{"train_examples": 26041, "targets": ["emotion"], "norm": "batchnorm", "hidden_act": "silu", "depths": [2, 3, 3], "widths": [64, 128, 256], "init": "lecun_normal", "epochs": 76.7, "lr_schedule": "wsd", "warmup_steps": 3120, "weight_decay": 0.02}
Rows from block 5 of a small sound classifier, named by matrix and row number. Rows with one number belong to one channel. Each number is 500 + 40 x the weight over its row's rms, rounded and kept within 0 to 999. All counts start at 0. Numbers have three digits each. After the name is the row's rms in percent of the matrix's.
After each channel's rows are labels from the 100 clips, of 14976, where the channel reaches its highest value: "responds to" is what is common among them. Only what is clearly more common there than usual is listed. The data: acted Russian speech (Dusha).
# convs0: first 3x3 conv, stride 2 (model.blocks.5.convs.0.weight, 256x128x3x3, each kernel summed), inputs 64-127
# convs1: second 3x3 conv (model.blocks.5.convs.1.weight, 256x256x3x3, transposed, each kernel summed), outputs 64-127

convs0.140 098:539516526521498432507442520488501488434539546473524502452554510461420464542504525497486494425528536534432511486491513508504555466475468510513585457483536438478515491542469554435517522442421437
convs1.140 098:512497424539498509534534533459491469566426523453514561489495545524496457558467453514503442476498486486567510513461518530469594487494495428447508489540474511449512507452465518488439496473443511
responds to: emotion: neutral

convs0.157 092:488472565422439454584457455516529537548512478520453480492497597496495523530500476490496495442462443487496511540460470519457459432530473430537482499555518484467535511436466454589531494553532437
convs1.157 109:456442571470479493468501476534442531471475474566476495470488554504551484589481468496489468505488510536441438488421452490446498454422511541450518526445565434522429498494485514421537476520502484
responds to: emotion: angry

convs0.50 100:601484379520455456515531506479539467518497489526475446500499471443540499525479471487488492477469512455446437567457482542505441492411465449526451449420478552481487486471504472451493561459508550
convs1.50 091:513512497524567552473570450538498517524509515492533524505538458535462483559434460424451475416512488553398490413455514496484466537462457524486502504451523459517534442481524520573531531482471505
responds to: emotion: angry

convs0.201 105:525451469528489516466473503470558507579503483502441429462477486437510539547439513406544513432496466495528520531466486583467444475487445495519499494548535534483505604542449497509516516442470567
convs1.201 110:527515593516577483528465480587520512454483494534463498496517555494481472511503470514560497460450486551455481492429482520518520535552478476504459462508549470499487490451495534475512561451479511
responds to: emotion: angry

convs0.34 098:544557457418467545479492427521482453578446469476481405432482428464478490456473470464455464472552521437477504556455491535546517503435425434479460517494519467489518516497585542470499459514453510
convs1.34 111:511481495449509518458465480529541490464481500518526473484495477531442520504480459461544560457414513582476584549514510545498432456475510485550537475513485487565460512449506468515484499493450544
responds to: emotion: sad

convs0.109 105:443473490533501488551518513469489442598536482457504527439453478467489507481536438434478477533464501492524477475489403425455439520486490481559466471524507522533556476482510491496454440535468505
convs1.109 098:473552397516494499478533453529437540537511474516482498536518531523519526446468452566546515481459585527489543479543560491488481444470475542491555507449545517465496450546613492508555503517530506
responds to: emotion: positive

convs0.31 109:469502589510519456429461528501498535538517469484512391411482478503525536515537487413516474587495477518477482443531462469496537520418520492495485469513500513517444584577499471484508552496457469
convs1.31 095:462558506517451509453482533491497561500465425481451446543519617519434476484455458483494499506548501561503512479539518493509429420514581491563570533519479433491546477490483566416428455524511499
responds to: emotion: sad

convs0.227 099:531491474492507491412445469489534544492431493449493375404499505447531516557466477469490491453509507477487532585572500594487521444541514462495480505538479475527491514455484445495504488513524502
convs1.227 102:504408482515581456507523536544476451546460530511465534481465515448492454514514482427575473491449472498419473524384468464499530529486477473518479440481456496463433499476425456522516446476524524
responds to: emotion: angry

convs0.214 098:485463546447474474532544526455496538482464474456506514504531421488512460577475565464505491467524463455529441507518493455441512522538531524478459403561478552447523504492522518458483513544418561
convs1.214 110:538494621483504498526509525509567502456517487468462417440484496472513532452499494514455506480537455595393517479497483456477434491501446548476520427527526532467470502489507457468456546446435466
responds to: emotion: angry

convs0.173 097:485490481462473489446498532490495539524507454566507556570455452528476479495525412396537523451537509433478435578487459494500425495515500476476464475372480524509491481531472461546545464547429529
convs1.173 100:520529506540345529464434495490568580480516430482436479532508521497506522493500532562538492527493560580580555458469423448483468491460498539521576464449451538547522475516499530535574481507479500
responds to: emotion: sad

convs0.61 103:404488468573493480491506468457501540497541468431480501493534474449490590454487527502469453487438486515498523555538513482477468496497486470544472474560530532501550516408498493492493510422592498
convs1.61 114:497529370554463507465485462489500435554539467448459459467485513484541539475505539509419471523498442529532592511518440548482522605441472401517454473500521532459486444433429447488469521501498517
responds to: emotion: positive

convs0.79 115:572505509482533484500527456473485451482564533524519437464522425435528558536558545440486490476523588468510487530507520528521461478459477461518491447421486513582474474508438451501510478512427521
convs1.79 099:505437481538570522443469496498467477505482486500529511505518496464515496461514531436460565485504459452439567534426517506453539513510548474478462478481546544551447535501477495487503466500504508
responds to: emotion: angry

convs0.233 107:581528406527440513530480498459489513517453503510451484576521517493454476569487452494535515429477520508529498440484535534508452519513500536529550650504520447427475484470466476512429464510524528
convs1.233 103:437525554543489450467487453506502463496491498493499468484510511501500553418433496552440478454471474526439497536474487496456499482501455533614560485508520493447447536449469410501519499483484486
responds to: emotion: angry; emotion: positive

convs0.3 108:456479461525513482476539528440581577514591533515555433506529508412493485469509536480433490467520489419472517492460491512502479408496527547530481580441524437483474522509574513514495474499474475
convs1.3 110:489520561453494515500487505477443487494533500500497464474541540449552461488516484587502545453525507553436483563527453516464431519491525546508516509439518469490482528469475425454558492561483496
responds to: emotion: angry

convs0.156 098:525482479461444490423512477487465513495525497459478478493547549486492508521460446396526472515473450473484528558501487458542474515467541607478478399502469493537502498553515538580536427528476587
convs1.156 105:521526538484619458462556476531459498426515540512447529436387491485504575484437465476497540491492494469510559468472498429432489512489515517490514595499589504475479490556522509571574545509472494
responds to: emotion: angry

convs0.198 114:521555489458538529452432511510464478465462547478428541463398527417474458490536483538491472527569461495518509530444559534532452502481547512509459443506447486584489536411436487510527530510544466
convs1.198 119:415522551508502452503455467524471527500445520510473441495527482516463534544583460578486450483450492611527455517514577489493451544500486534508519466486518454525497499459498457465514522447524500
responds to: emotion: sad

convs0.234 092:509486462469398489515476482484436470530582512516509453510545485508505506504475480441501547453514520480571431536524469524466526438467493423430570579530508540498533539527592473473535497477506474
convs1.234 097:521420638508535478576534464500504553392525547476572505472495467540521484516421525486521481476559502453445520470421501509486493498563452436538509472515485458528535501527619453516606466514443547
responds to: emotion: angry

convs0.132 101:565503482512483463536451538445538448488552509498523521460521445456504572536454462489513525495453567452537459490467482529503511438561506453561551505458478567511512485453542507467485501483424478
convs1.132 101:516490572479447459549496530547430499458435469472494474518520508601497561454493507478473554485438532456422508475460521506522514543513508497473563451497438525426451454506477516486503495512442509
responds to: emotion: angry

convs0.192 099:491579505488521544433477473441429459454510538526389518460520569498464516498479626456544530470377470526483507471474513484527568543471489500519575468418500480538494505534538540482479493454412479
convs1.192 104:444496487447417480515486496469493425459488499539496499521528505484486436497457504605509537508453483478432474498436584470538574483542410508484457480456560501440464462398551537497450484493509478
responds to: emotion: positive

convs0.15 085:517507472444536515477482482481527508488472479532482484563512491482475423419413545458472495556510539472504513476469446425493507453525505591432495513542494472557440540454536483511501528532594466
convs1.15 104:463494604505539465512534478497491539448492502488555451508530464501535495548466470483503502440488492520437521505521490533472453462452499467531577427451518522532506432521568474472500479486515447
responds to: emotion: angry

convs0.47 106:582550548516512487467487461447581440456575483471516432519467454465460499536545511430446478417598540546487511484547472556486538428517523528554448452435573469479577530554492523462532497482525543
convs1.47 109:523483548504544499467501465544481503471550566465514505471512493544504497444590490443419443530487539445419511506447474456546615495537513480517445524477471463469534547494428453492523441545459554
responds to: emotion: angry

convs0.63 102:467484467440501528402500504489525508501498543505472476450537476452535521472412476550470541524497449437493476446565564472525473502495476513538447568573529572473502497502441485519484498526566503
convs1.63 111:537500546558540445571487442487452443421518474496488451489486497433505553495466458538415467492538525551459411554495499480518507492530457473492507428432449449464534479489516492417506531390480476
responds to: emotion: angry

convs0.75 098:492482466461464487574444533525452518517473442554531571426525530510457484559491464439539455538478423493485540433492542450434518457462469501516501543548528494511520526518438501462595462561481483
convs1.75 098:483493542495449497530517494542481515524424479537492474478457553513493502539529445414475489503454452524492515501549413535417440459511476565453508600460489562598508512482497502460474464516495433
responds to: emotion: sad

convs0.161 098:526471467504421505486489501457522477436564472568493504584549499451547485488475419512527493518493454524500481467479551470528473538479531486517525467477490517402470527547461438572546445471507506
convs1.161 106:494492515486608480496502462501507490465492565486376539440407479476451494524436489508447479471509493531471471513421522500468565480466437373464435530488460442471544479542505487489497496437506506
responds to: emotion: angry

convs0.190 095:552507514473462546486402522554538442462478541532368472463499546497507501534542447551493510564408507496555507472468467498527480506478501493538563495446485536539502504436499488541523453527541502
convs1.190 103:475484525512514480476472481483461454472481526422496529549509484494446436509482447609465506444467547475495452465514547456480467500515497516490550455469584404511481492470538474463514475420487462
responds to: emotion: sad

convs0.213 099:537524524477480544499507479525489437572494537466519464528467504458551508536478558509481489428517485456553472523531545570499558451561512510510538480496532553463525495475573478551471514488456555
convs1.213 102:495469529506665417492475509513462508472434530545472455473477497469452536451464494445465500489406467455444418468475507474551540498424558474486476506448508513461594498505459452491540502571508494
responds to: emotion: angry

convs0.9 093:536545501432477528420512488429482450484504507531521439550465469565428440513459420460532482525399502526530542485505443443450436499507498549511470468525479541476503525529495485422508457450569486
convs1.9 102:499495567520565533515517500452463489530558449578488488509469400505507514521430487532528538534504493498434520528461503384438555620526525458551478454507536472511445513534491497485512514494472509
responds to: emotion: angry

convs0.113 125:525519533467474529501462472482481521485446472526525505545500459451509484529528509511468465470477567480463538529453472466528495558475428486494490503517505512412484489439505538541588401517493487
convs1.113 104:540549481454519419470472506459478552469473500431467504462383496446479465437458536464514591415479445518600547488535454489444443483446519550427542522493480497555540424491557514520475482454420482
responds to: emotion: sad

convs0.154 104:522498481513549516524534506536385462509507454480487436433525554491478501469461545504456530501594570530543544504506526529473539498508532507429522514531481512503487531422522457533450447516504559
convs1.154 094:475512613421440542484516444462504519483464609511538500490459437491523516412495495469434525463537496528396516500412482532495454505526528447503489475468566483507527502495513483591546487463462563
responds to: emotion: angry

convs0.107 103:494525511425418487470494523527512477494519452471431590523501538470538444509492439545438479483422450519472472540459522505487467485518491468459482470526492587460485561527498494533478544472566518
convs1.107 111:452496535519430483512555485440539429452521491484461532450514488545473504473510478563479484511482499515490522512518446552426504518529446479503506509512485514486433509495556440506469466523488509
responds to: emotion: angry