From a checkpoint of a small sound classifier: depths [2, 3, 3].
Rows from block 4 of a small sound classifier, named by matrix and row number. Rows with one number belong to one channel. Each number is 50 + 10 x the weight over its row's rms, rounded and kept within 0 to 99. All counts start at 0.
Before each channel's rows are labels from the 100 clips, of 14976, where the channel reaches its highest value: "top examples" is what is common among them. Only what is clearly more common there than usual is listed. The data: acted Russian speech (Dusha).
# convs0: first 3x3 conv (model.blocks.4.convs.0.weight, 128x128x3x3, each kernel summed), inputs 64-127
# convs1: second 3x3 conv (model.blocks.4.convs.1.weight, 128x128x3x3, transposed, each kernel summed), outputs 64-127

top examples: emotion: positive
convs0.78:51 54 47 28 58 67 50 60 51 50 51 41 51 53 53 52 32 46 58 38 47 50 28 54 47 50 35 66 57 68 57 52 46 39 56 59 66 31 75 46 59 46 37 50 50 48 51 59 39 43 37 41 54 55 35 36 53 45 70 48 37 60 61 39
convs1.78:49 48 43 49 27 52 46 46 38 51 32 33 42 38 35 39 52 46 40 48 63 55 42 39 41 43 45 44 33 45 38 44 28 52 40 44 46 51 39 44 42 40 51 42 58 47 53 45 51 45 48 45 45 40 58 36 53 27 34 58 31 40 57 48

top examples: emotion: angry
convs0.112:65 54 57 43 47 36 31 44 45 35 44 49 35 44 59 56 49 50 47 58 36 48 41 59 62 34 44 24 47 47 58 38 38 52 69 58 47 53 47 71 50 29 50 32 37 62 50 60 37 36 45 74 48 58 45 56 48 56 41 61 58 49 46 34
convs1.112:50 65 23 38 58 52 51 54 61 38 54 34 49 49 47 55 39 37 39 31 55 30 56 46 54 56 48 40 46 38 51 52 44 47 42 49 57 43 38 37 43 45 47 60 53 63 52 66 35 40 60 50 56 75 50 68 63 64 61 65 46 52 45 65

top examples: emotion: angry
convs0.85:63 46 49 39 59 52 54 62 44 59 51 46 57 38 55 51 48 39 50 50 52 46 38 51 49 21 60 55 37 53 29 63 54 50 51 48 47 56 50 60 66 60 57 41 30 43 43 58 64 42 59 44 40 55 43 41 64 63 71 44 49 48 44 53
convs1.85:38 67 42 47 39 17 41 37 38 51 43 49 56 48 53 51 32 52 53 39 45 41 48 53 54 52 48 40 44 59 42 43 33 46 34 45 46 46 67 43 53 39 42 54 44 44 46 37 52 39 38 59 35 52 54 37 67 45 50 24 69 61 51 61

top examples: emotion: angry
convs0.76:50 53 62 39 51 47 44 94 49 33 54 44 54 44 50 50 40 54 38 47 44 43 55 40 52 47 43 42 42 33 46 57 39 49 57 73 45 42 65 57 38 48 64 48 46 57 45 49 41 65 41 45 42 54 58 42 46 55 60 45 39 48 57 69
convs1.76:33 45 40 49 50 52 48 41 39 48 47 44 51 41 33 69 39 41 58 44 29 64 34 52 59 57 41 54 38 35 44 68 69 37 44 42 39 47 48 35 47 46 43 75 57 49 39 52 46 32 42 56 43 60 55 51 40 39 55 46 54 38 49 62

top examples: emotion: positive
convs0.40:50 52 33 50 65 57 31 65 54 46 51 56 58 51 60 45 65 47 56 61 57 46 50 58 33 51 52 25 53 65 37 48 44 44 65 37 32 44 75 33 55 68 35 35 52 58 52 48 56 45 55 32 48 58 43 46 48 54 59 26 39 52 47 68
convs1.40:53 48 46 45 54 53 51 44 37 47 44 31 32 43 45 48 57 32 38 59 42 49 53 39 46 51 47 48 47 34 35 51 36 37 54 49 42 46 49 54 52 54 45 42 38 41 36 39 45 38 49 51 63 53 59 62 44 50 32 44 44 34 50 44

top examples: emotion: positive
convs0.58:48 66 39 65 39 56 75 50 59 47 59 48 55 50 55 55 48 63 49 45 40 36 52 47 42 45 48 52 39 38 52 47 56 53 44 40 39 31 46 60 55 43 28 48 45 41 53 52 57 48 54 41 76 35 55 47 53 42 71 46 55 55 63 53
convs1.58:46 51 42 42 40 61 44 35 51 52 60 60 43 44 32 72 44 30 53 53 41 59 46 36 43 45 51 71 59 43 49 35 58 62 42 59 59 60 64 41 45 44 59 55 40 61 35 65 59 42 50 47 51 57 51 52 62 49 46 38 52 61 47 46

top examples: emotion: positive
convs0.101:50 39 57 61 58 48 73 39 54 34 58 66 35 57 43 51 54 41 39 58 46 51 47 45 45 63 39 41 55 30 52 40 63 30 55 49 51 52 48 51 49 65 50 54 68 61 37 42 34 46 45 62 48 59 42 63 34 62 47 50 35 39 42 51
convs1.101:37 61 57 41 58 30 64 59 42 36 56 51 42 56 46 54 39 63 69 59 56 60 59 43 40 31 66 42 43 47 62 45 63 55 41 43 54 53 32 50 39 59 56 51 44 55 56 46 59 62 68 45 54 46 46 60 41 56 39 56 40 60 59 22

top examples: emotion: neutral
convs0.103:37 43 46 67 54 54 47 64 50 49 46 48 30 56 44 58 44 38 50 65 56 52 37 64 61 59 42 41 40 53 76 49 67 49 52 43 47 55 56 40 60 54 58 45 54 59 43 51 55 51 43 32 65 61 45 58 35 57 53 70 61 54 42 30
convs1.103:39 55 30 54 45 63 51 42 59 31 60 35 46 44 38 45 39 54 31 36 47 60 47 32 41 55 44 42 58 64 47 29 34 36 57 49 51 35 46 35 43 59 47 34 32 48 55 49 55 49 28 49 46 38 54 37 51 48 51 42 46 51 45 58

top examples: emotion: positive
convs0.38:44 57 44 62 42 53 44 31 31 52 41 33 70 56 51 57 38 43 41 46 48 51 49 54 37 55 55 42 46 54 35 52 49 42 65 37 49 40 56 48 39 55 29 51 52 30 55 45 45 46 44 37 46 62 39 35 45 43 39 53 32 70 47 29
convs1.38:39 74 56 41 46 52 51 52 46 63 64 53 46 41 52 53 63 48 64 48 55 54 66 50 61 62 41 50 39 62 45 59 57 65 46 56 63 50 47 40 64 46 58 44 58 48 47 25 57 38 66 52 51 71 66 46 38 62 43 54 36 45 50 55

top examples: emotion: positive
convs0.51:50 47 67 89 56 49 43 59 56 56 59 72 46 58 63 47 49 63 52 53 50 23 38 50 48 54 45 47 51 67 41 43 44 47 60 56 39 45 71 42 50 60 61 54 42 55 48 46 40 45 59 58 39 49 31 38 35 57 61 49 54 40 45 64
convs1.51:48 34 54 20 47 62 54 50 49 41 48 40 52 47 40 52 59 43 47 53 65 60 54 44 42 52 50 64 50 46 51 42 47 37 44 50 36 61 59 48 46 42 57 33 55 57 35 54 50 54 50 42 49 35 45 42 55 53 45 38 49 35 55 24

top examples: emotion: positive
convs0.98:45 59 49 58 59 65 44 55 51 51 72 47 50 50 40 51 50 45 60 55 47 78 67 52 67 43 72 63 50 39 59 45 39 48 41 46 57 40 26 53 47 38 63 50 64 55 50 35 50 60 34 46 38 52 55 56 51 55 42 58 48 58 33 57
convs1.98:60 52 50 32 31 51 42 57 50 58 41 49 50 42 61 28 49 57 68 36 41 49 27 41 51 57 42 40 48 61 57 49 58 37 51 50 54 51 48 40 38 52 48 36 39 32 42 56 56 66 49 58 26 53 49 46 52 51 40 44 40 42 42 62

top examples: emotion: positive
convs0.13:46 53 36 61 52 58 61 56 57 33 48 54 50 55 45 58 61 38 44 45 24 39 60 53 74 61 44 35 41 51 51 48 50 33 48 65 39 41 47 34 52 49 57 55 57 56 58 38 45 46 55 44 29 55 49 22 43 71 65 43 50 50 44 47
convs1.13:51 56 62 40 35 40 50 44 43 53 43 43 58 35 38 29 56 58 43 39 48 53 37 51 46 48 65 47 57 46 44 29 51 52 75 47 51 54 46 41 45 55 38 31 48 66 52 49 49 55 45 43 39 52 51 57 41 36 45 50 36 48 43 34

top examples: emotion: positive
convs0.82:41 47 49 50 50 50 66 41 71 43 73 52 57 57 60 54 58 23 43 47 48 33 82 55 56 61 59 55 41 55 34 53 54 45 65 38 38 42 36 47 47 53 51 43 57 50 46 38 55 39 49 39 48 49 49 41 50 45 57 21 38 43 50 28
convs1.82:42 60 31 48 46 41 58 41 52 56 54 60 59 44 44 42 71 59 60 56 33 63 63 40 42 40 70 60 44 59 48 36 39 43 61 45 62 73 54 36 53 56 47 54 51 55 48 52 45 54 65 48 43 41 54 56 35 55 46 49 51 43 43 32

top examples: emotion: positive
convs0.32:49 53 62 54 62 52 49 25 62 45 49 66 59 52 51 46 64 36 48 57 36 39 54 68 68 72 44 63 52 51 53 32 28 53 53 41 52 58 33 38 67 59 51 57 43 30 57 51 50 56 39 37 44 41 62 43 47 60 51 31 58 55 53 51
convs1.32:43 53 45 60 46 58 50 57 61 59 61 42 45 40 51 60 55 62 45 60 62 75 55 49 36 51 48 52 65 50 45 47 48 65 52 48 29 44 51 53 30 52 49 40 43 54 47 58 46 56 25 46 46 38 45 48 53 49 51 56 40 43 42 20

top examples: emotion: sad
convs0.8:40 54 35 57 43 51 54 57 45 46 52 56 71 42 49 57 54 44 44 46 33 56 50 50 42 49 24 33 56 50 46 57 59 38 42 53 53 40 48 43 42 38 64 27 38 47 52 53 55 48 41 24 49 31 57 55 61 49 76 58 40 60 40 55
convs1.8:52 47 41 31 40 43 53 42 47 38 43 40 54 49 50 48 43 45 73 38 49 46 40 43 21 40 55 50 42 44 45 46 47 35 40 39 57 54 63 34 59 55 45 67 55 52 53 50 55 38 50 38 42 50 48 40 43 51 44 62 40 52 39 20

top examples: emotion: angry
convs0.1:55 62 49 32 50 69 46 54 53 49 52 42 59 52 46 53 47 42 55 67 45 66 53 34 30 28 55 58 41 70 39 45 42 54 54 54 48 49 28 68 50 43 46 56 42 66 43 60 41 72 51 49 36 36 64 52 52 35 52 56 50 59 56 58
convs1.1:44 59 43 36 50 37 47 52 58 51 41 40 40 65 47 47 43 56 51 76 42 58 59 47 68 45 33 36 38 37 43 24 48 52 65 49 61 55 61 57 49 42 44 36 41 38 46 47 58 41 51 67 47 57 63 26 51 65 48 45 42 27 67 65

top examples: emotion: positive
convs0.120:35 55 54 55 62 64 58 41 55 41 40 60 57 55 50 54 48 56 50 49 49 31 59 54 57 68 64 39 59 61 47 29 51 41 60 39 35 43 59 34 47 55 33 46 68 62 47 65 37 44 51 42 36 45 52 48 52 51 55 41 46 41 62 55
convs1.120:30 38 55 31 45 39 48 51 47 56 54 31 48 37 54 45 56 41 50 49 67 59 51 53 44 34 53 57 48 59 49 45 36 45 36 62 41 41 42 51 42 50 60 52 36 48 43 54 60 54 37 57 60 45 51 38 54 53 42 37 41 55 56 30

top examples: emotion: angry
convs0.46:57 51 43 41 51 43 61 37 52 60 66 46 59 56 53 57 49 38 46 56 51 40 72 57 62 35 37 28 43 55 48 55 51 44 42 43 48 71 33 49 40 45 40 41 61 73 46 36 42 65 45 54 57 43 45 34 49 49 44 39 51 63 61 41
convs1.46:51 46 63 56 56 41 51 54 38 42 46 64 48 63 58 34 66 50 62 43 49 43 63 62 57 40 56 69 55 56 54 46 57 52 60 56 45 53 64 60 49 47 63 30 51 36 38 34 36 46 58 45 60 61 53 43 51 46 55 44 48 37 61 65

top examples: emotion: positive
convs0.100:44 41 43 51 66 58 29 65 46 51 37 46 37 47 42 43 67 74 43 44 45 46 44 43 60 49 57 58 54 52 53 39 53 57 48 64 42 49 58 50 47 52 69 46 54 51 56 59 44 45 30 65 33 61 43 60 32 59 50 33 68 39 47 44
convs1.100:49 64 68 50 43 49 63 42 61 31 44 33 55 59 65 58 56 31 52 66 54 47 44 42 36 56 59 43 52 46 34 51 56 48 53 38 50 44 41 58 55 59 48 60 60 62 44 48 43 40 48 41 43 52 47 63 58 56 42 56 32 55 50 39

top examples: emotion: positive
convs0.5:45 53 33 71 41 35 54 40 62 53 49 53 57 50 65 53 44 45 47 63 36 34 49 49 44 54 55 50 45 54 53 46 46 49 62 46 64 48 39 42 38 55 53 48 49 73 51 42 44 63 52 61 63 34 66 57 51 41 60 46 44 55 51 37
convs1.5:52 50 43 34 57 45 51 63 30 68 44 62 63 57 60 45 59 54 50 48 56 55 43 47 57 54 68 62 36 55 48 49 49 51 50 73 56 51 47 58 60 63 62 45 52 45 52 56 61 38 41 51 53 56 47 62 36 58 28 45 42 38 39 52

top examples: emotion: positive
convs0.19:59 47 51 58 57 66 52 30 54 40 51 46 61 56 55 44 42 52 66 45 44 32 54 64 57 36 28 37 34 61 58 44 56 47 43 47 57 39 44 46 42 53 25 53 71 49 50 47 53 62 56 61 27 58 56 42 36 43 55 38 52 41 43 49
convs1.19:39 43 57 48 47 43 47 51 32 70 39 49 50 46 49 47 46 42 33 51 40 49 45 58 56 54 72 45 46 75 45 38 27 71 43 41 41 43 40 73 61 55 64 41 50 65 53 43 68 42 41 48 44 58 45 40 59 37 45 31 37 49 50 48

top examples: emotion: positive
convs0.18:41 53 54 46 61 49 39 50 48 67 43 60 45 52 52 46 30 42 56 26 49 42 51 33 53 58 12 42 54 52 66 50 43 42 45 29 48 37 63 32 48 39 51 39 54 56 51 54 28 35 46 41 41 35 50 44 59 60 49 32 45 49 46 40
convs1.18:37 30 32 52 36 58 39 40 46 61 61 44 49 52 52 50 50 51 43 53 65 35 57 46 62 45 45 58 40 50 42 46 54 49 51 48 34 42 42 49 43 49 49 40 56 44 57 58 64 54 50 66 48 53 50 51 53 27 52 60 64 52 46 33

top examples: emotion: positive
convs0.68:34 36 68 49 56 63 53 61 35 64 62 47 49 51 54 49 44 46 34 62 44 37 39 55 55 55 33 53 42 52 48 46 47 66 54 43 43 31 60 46 52 33 56 46 63 39 41 51 46 62 35 71 42 67 53 41 45 51 54 46 50 32 41 52
convs1.68:52 55 25 53 54 48 54 51 45 49 38 58 49 57 42 57 41 50 44 56 45 58 49 44 33 70 49 44 49 49 57 36 66 47 48 44 46 39 33 58 52 45 53 70 54 58 54 49 55 55 47 57 48 34 57 53 59 57 65 63 32 60 42 20

top examples: emotion: positive
convs0.20:48 39 53 56 44 54 51 41 62 35 42 60 58 46 53 55 35 49 53 26 47 43 37 45 55 67 50 32 53 48 52 58 40 38 48 67 51 57 46 35 37 59 41 32 59 49 41 46 52 54 31 56 40 29 44 60 52 44 51 41 63 57 49 43
convs1.20:46 47 36 41 70 52 64 65 40 50 59 44 53 56 47 48 48 40 42 47 58 69 75 52 45 39 50 67 25 53 54 49 37 46 50 45 50 36 37 76 64 38 57 47 47 62 58 60 49 41 59 40 60 59 53 50 52 54 41 69 55 53 61 48

top examples: emotion: positive
convs0.31:54 59 44 60 48 51 50 51 52 42 59 45 45 48 56 61 60 52 33 44 48 27 50 58 71 51 62 35 36 50 44 42 55 46 46 26 27 47 48 32 48 67 37 56 43 43 53 33 46 51 37 42 41 35 71 58 50 46 53 47 42 50 63 54
convs1.31:21 52 50 38 57 47 61 41 47 48 52 53 43 47 61 54 58 47 52 50 43 48 45 35 46 42 63 32 56 59 64 42 56 47 64 55 61 54 41 69 53 52 65 40 56 64 45 49 63 53 44 55 52 40 41 48 46 52 33 33 43 53 43 32

top examples: emotion: positive
convs0.125:64 53 44 63 57 60 55 52 53 73 42 56 44 52 53 66 55 62 59 42 53 42 38 45 66 59 38 27 51 45 41 44 51 54 70 63 29 43 61 42 48 52 34 46 53 61 48 56 43 48 56 52 44 51 58 42 41 47 51 40 46 40 37 63
convs1.125:49 50 41 50 40 42 44 41 52 40 47 46 55 47 50 56 55 43 33 41 56 48 55 51 44 43 50 64 56 65 53 61 49 40 32 58 44 49 25 43 56 58 66 29 48 58 46 54 36 40 47 64 51 40 50 55 46 60 49 52 49 44 36 22

top examples: emotion: angry
convs0.107:48 48 43 36 44 60 55 40 60 47 52 45 61 52 56 53 33 63 55 42 47 48 47 40 49 48 65 48 46 54 43 52 39 50 42 49 51 63 36 77 37 49 57 65 64 45 63 64 54 47 72 56 50 39 40 52 38 50 54 32 50 43 54 33
convs1.107:65 58 61 35 41 49 44 48 44 49 53 45 32 49 55 57 50 56 64 46 45 59 32 52 67 47 52 80 42 29 54 41 48 54 57 31 48 41 73 64 50 44 46 36 56 41 56 39 37 35 36 53 43 66 46 33 67 45 54 49 49 34 57 79

top examples: emotion: positive
convs0.45:60 47 37 44 51 53 49 41 63 62 52 47 61 48 51 37 53 29 57 48 44 44 52 58 54 65 19 25 52 48 56 63 37 40 45 61 56 47 56 37 48 52 41 42 34 44 59 61 39 49 56 59 29 45 58 46 47 35 51 55 54 52 47 35
convs1.45:39 38 33 52 34 59 60 71 35 59 53 63 48 51 53 53 56 56 44 43 47 40 58 58 60 43 35 50 44 63 53 40 51 60 53 61 39 38 45 37 60 47 61 57 57 40 38 41 40 44 35 48 68 57 57 55 33 55 39 67 56 60 56 64

top examples: emotion: angry
convs0.30:65 45 36 38 62 70 38 31 65 27 58 38 41 40 33 62 39 38 54 56 57 47 58 57 50 49 37 38 57 50 48 54 55 54 65 47 51 34 42 35 62 65 25 50 47 65 46 41 61 52 61 57 52 54 52 64 33 60 62 38 48 40 59 21
convs1.30:30 56 53 62 39 30 62 57 36 51 43 44 52 39 60 55 51 40 52 42 45 53 35 46 52 46 64 52 49 47 43 42 56 53 48 63 54 64 68 48 53 52 56 32 56 47 55 53 58 46 59 42 37 60 60 43 65 44 33 69 48 60 46 65

top examples: emotion: sad
convs0.12:48 42 54 52 67 40 51 49 47 46 50 59 48 48 37 63 66 51 41 38 40 38 49 39 45 67 44 48 60 43 57 51 65 46 39 43 46 28 49 52 51 34 53 52 47 38 53 49 37 45 48 31 61 38 46 40 43 48 59 56 36 55 58 43
convs1.12:39 57 43 48 37 46 63 43 52 51 44 44 46 54 59 38 43 52 56 57 43 42 40 39 44 32 37 51 46 50 54 41 53 56 40 48 59 57 62 38 57 55 32 80 56 50 38 57 49 51 48 57 55 62 39 48 41 50 33 60 43 41 43 56

top examples: emotion: angry
convs0.105:75 51 56 41 42 63 57 58 48 32 48 55 63 49 61 54 37 49 53 34 48 46 54 37 51 37 44 47 32 52 42 51 44 34 63 59 57 60 46 99 29 46 52 45 50 69 50 52 66 51 46 49 53 49 47 45 48 58 54 64 42 47 42 61
convs1.105:54 39 48 44 51 41 38 50 29 49 51 46 56 34 60 49 50 46 42 53 29 54 53 61 62 49 29 40 50 48 35 46 46 45 45 40 48 43 63 29 59 45 41 48 46 53 49 35 42 39 50 32 44 69 60 53 50 30 57 58 32 63 39 69

top examples: emotion: positive
convs0.86:63 40 38 62 53 48 39 69 47 38 48 60 69 42 62 42 38 57 48 22 46 30 16 41 52 61 52 52 47 54 43 45 58 47 46 66 62 39 56 40 27 51 57 56 55 68 54 52 60 37 46 42 48 49 51 40 48 46 56 38 51 47 51 56
convs1.86:33 48 37 33 37 65 58 42 51 48 41 61 41 47 28 53 40 44 48 54 53 60 48 34 48 33 49 40 37 52 61 46 30 46 46 39 44 46 38 58 57 60 56 55 58 57 43 36 54 60 38 53 42 50 50 49 67 55 43 45 52 60 42 27

top examples: emotion: positive
convs0.108:33 44 74 53 35 51 40 45 58 45 57 51 55 46 54 48 36 45 35 51 49 32 59 69 50 79 51 30 53 46 54 38 44 53 51 66 37 45 47 40 63 54 56 39 45 38 41 43 64 41 29 44 46 36 67 55 43 53 58 49 55 41 45 40
convs1.108:36 38 53 62 62 55 53 47 44 60 61 48 63 58 37 55 56 53 47 63 67 55 47 57 47 52 51 70 48 49 50 55 64 41 53 56 64 53 36 25 50 57 58 39 38 58 60 44 65 56 43 50 60 46 37 50 58 48 47 55 67 39 47 37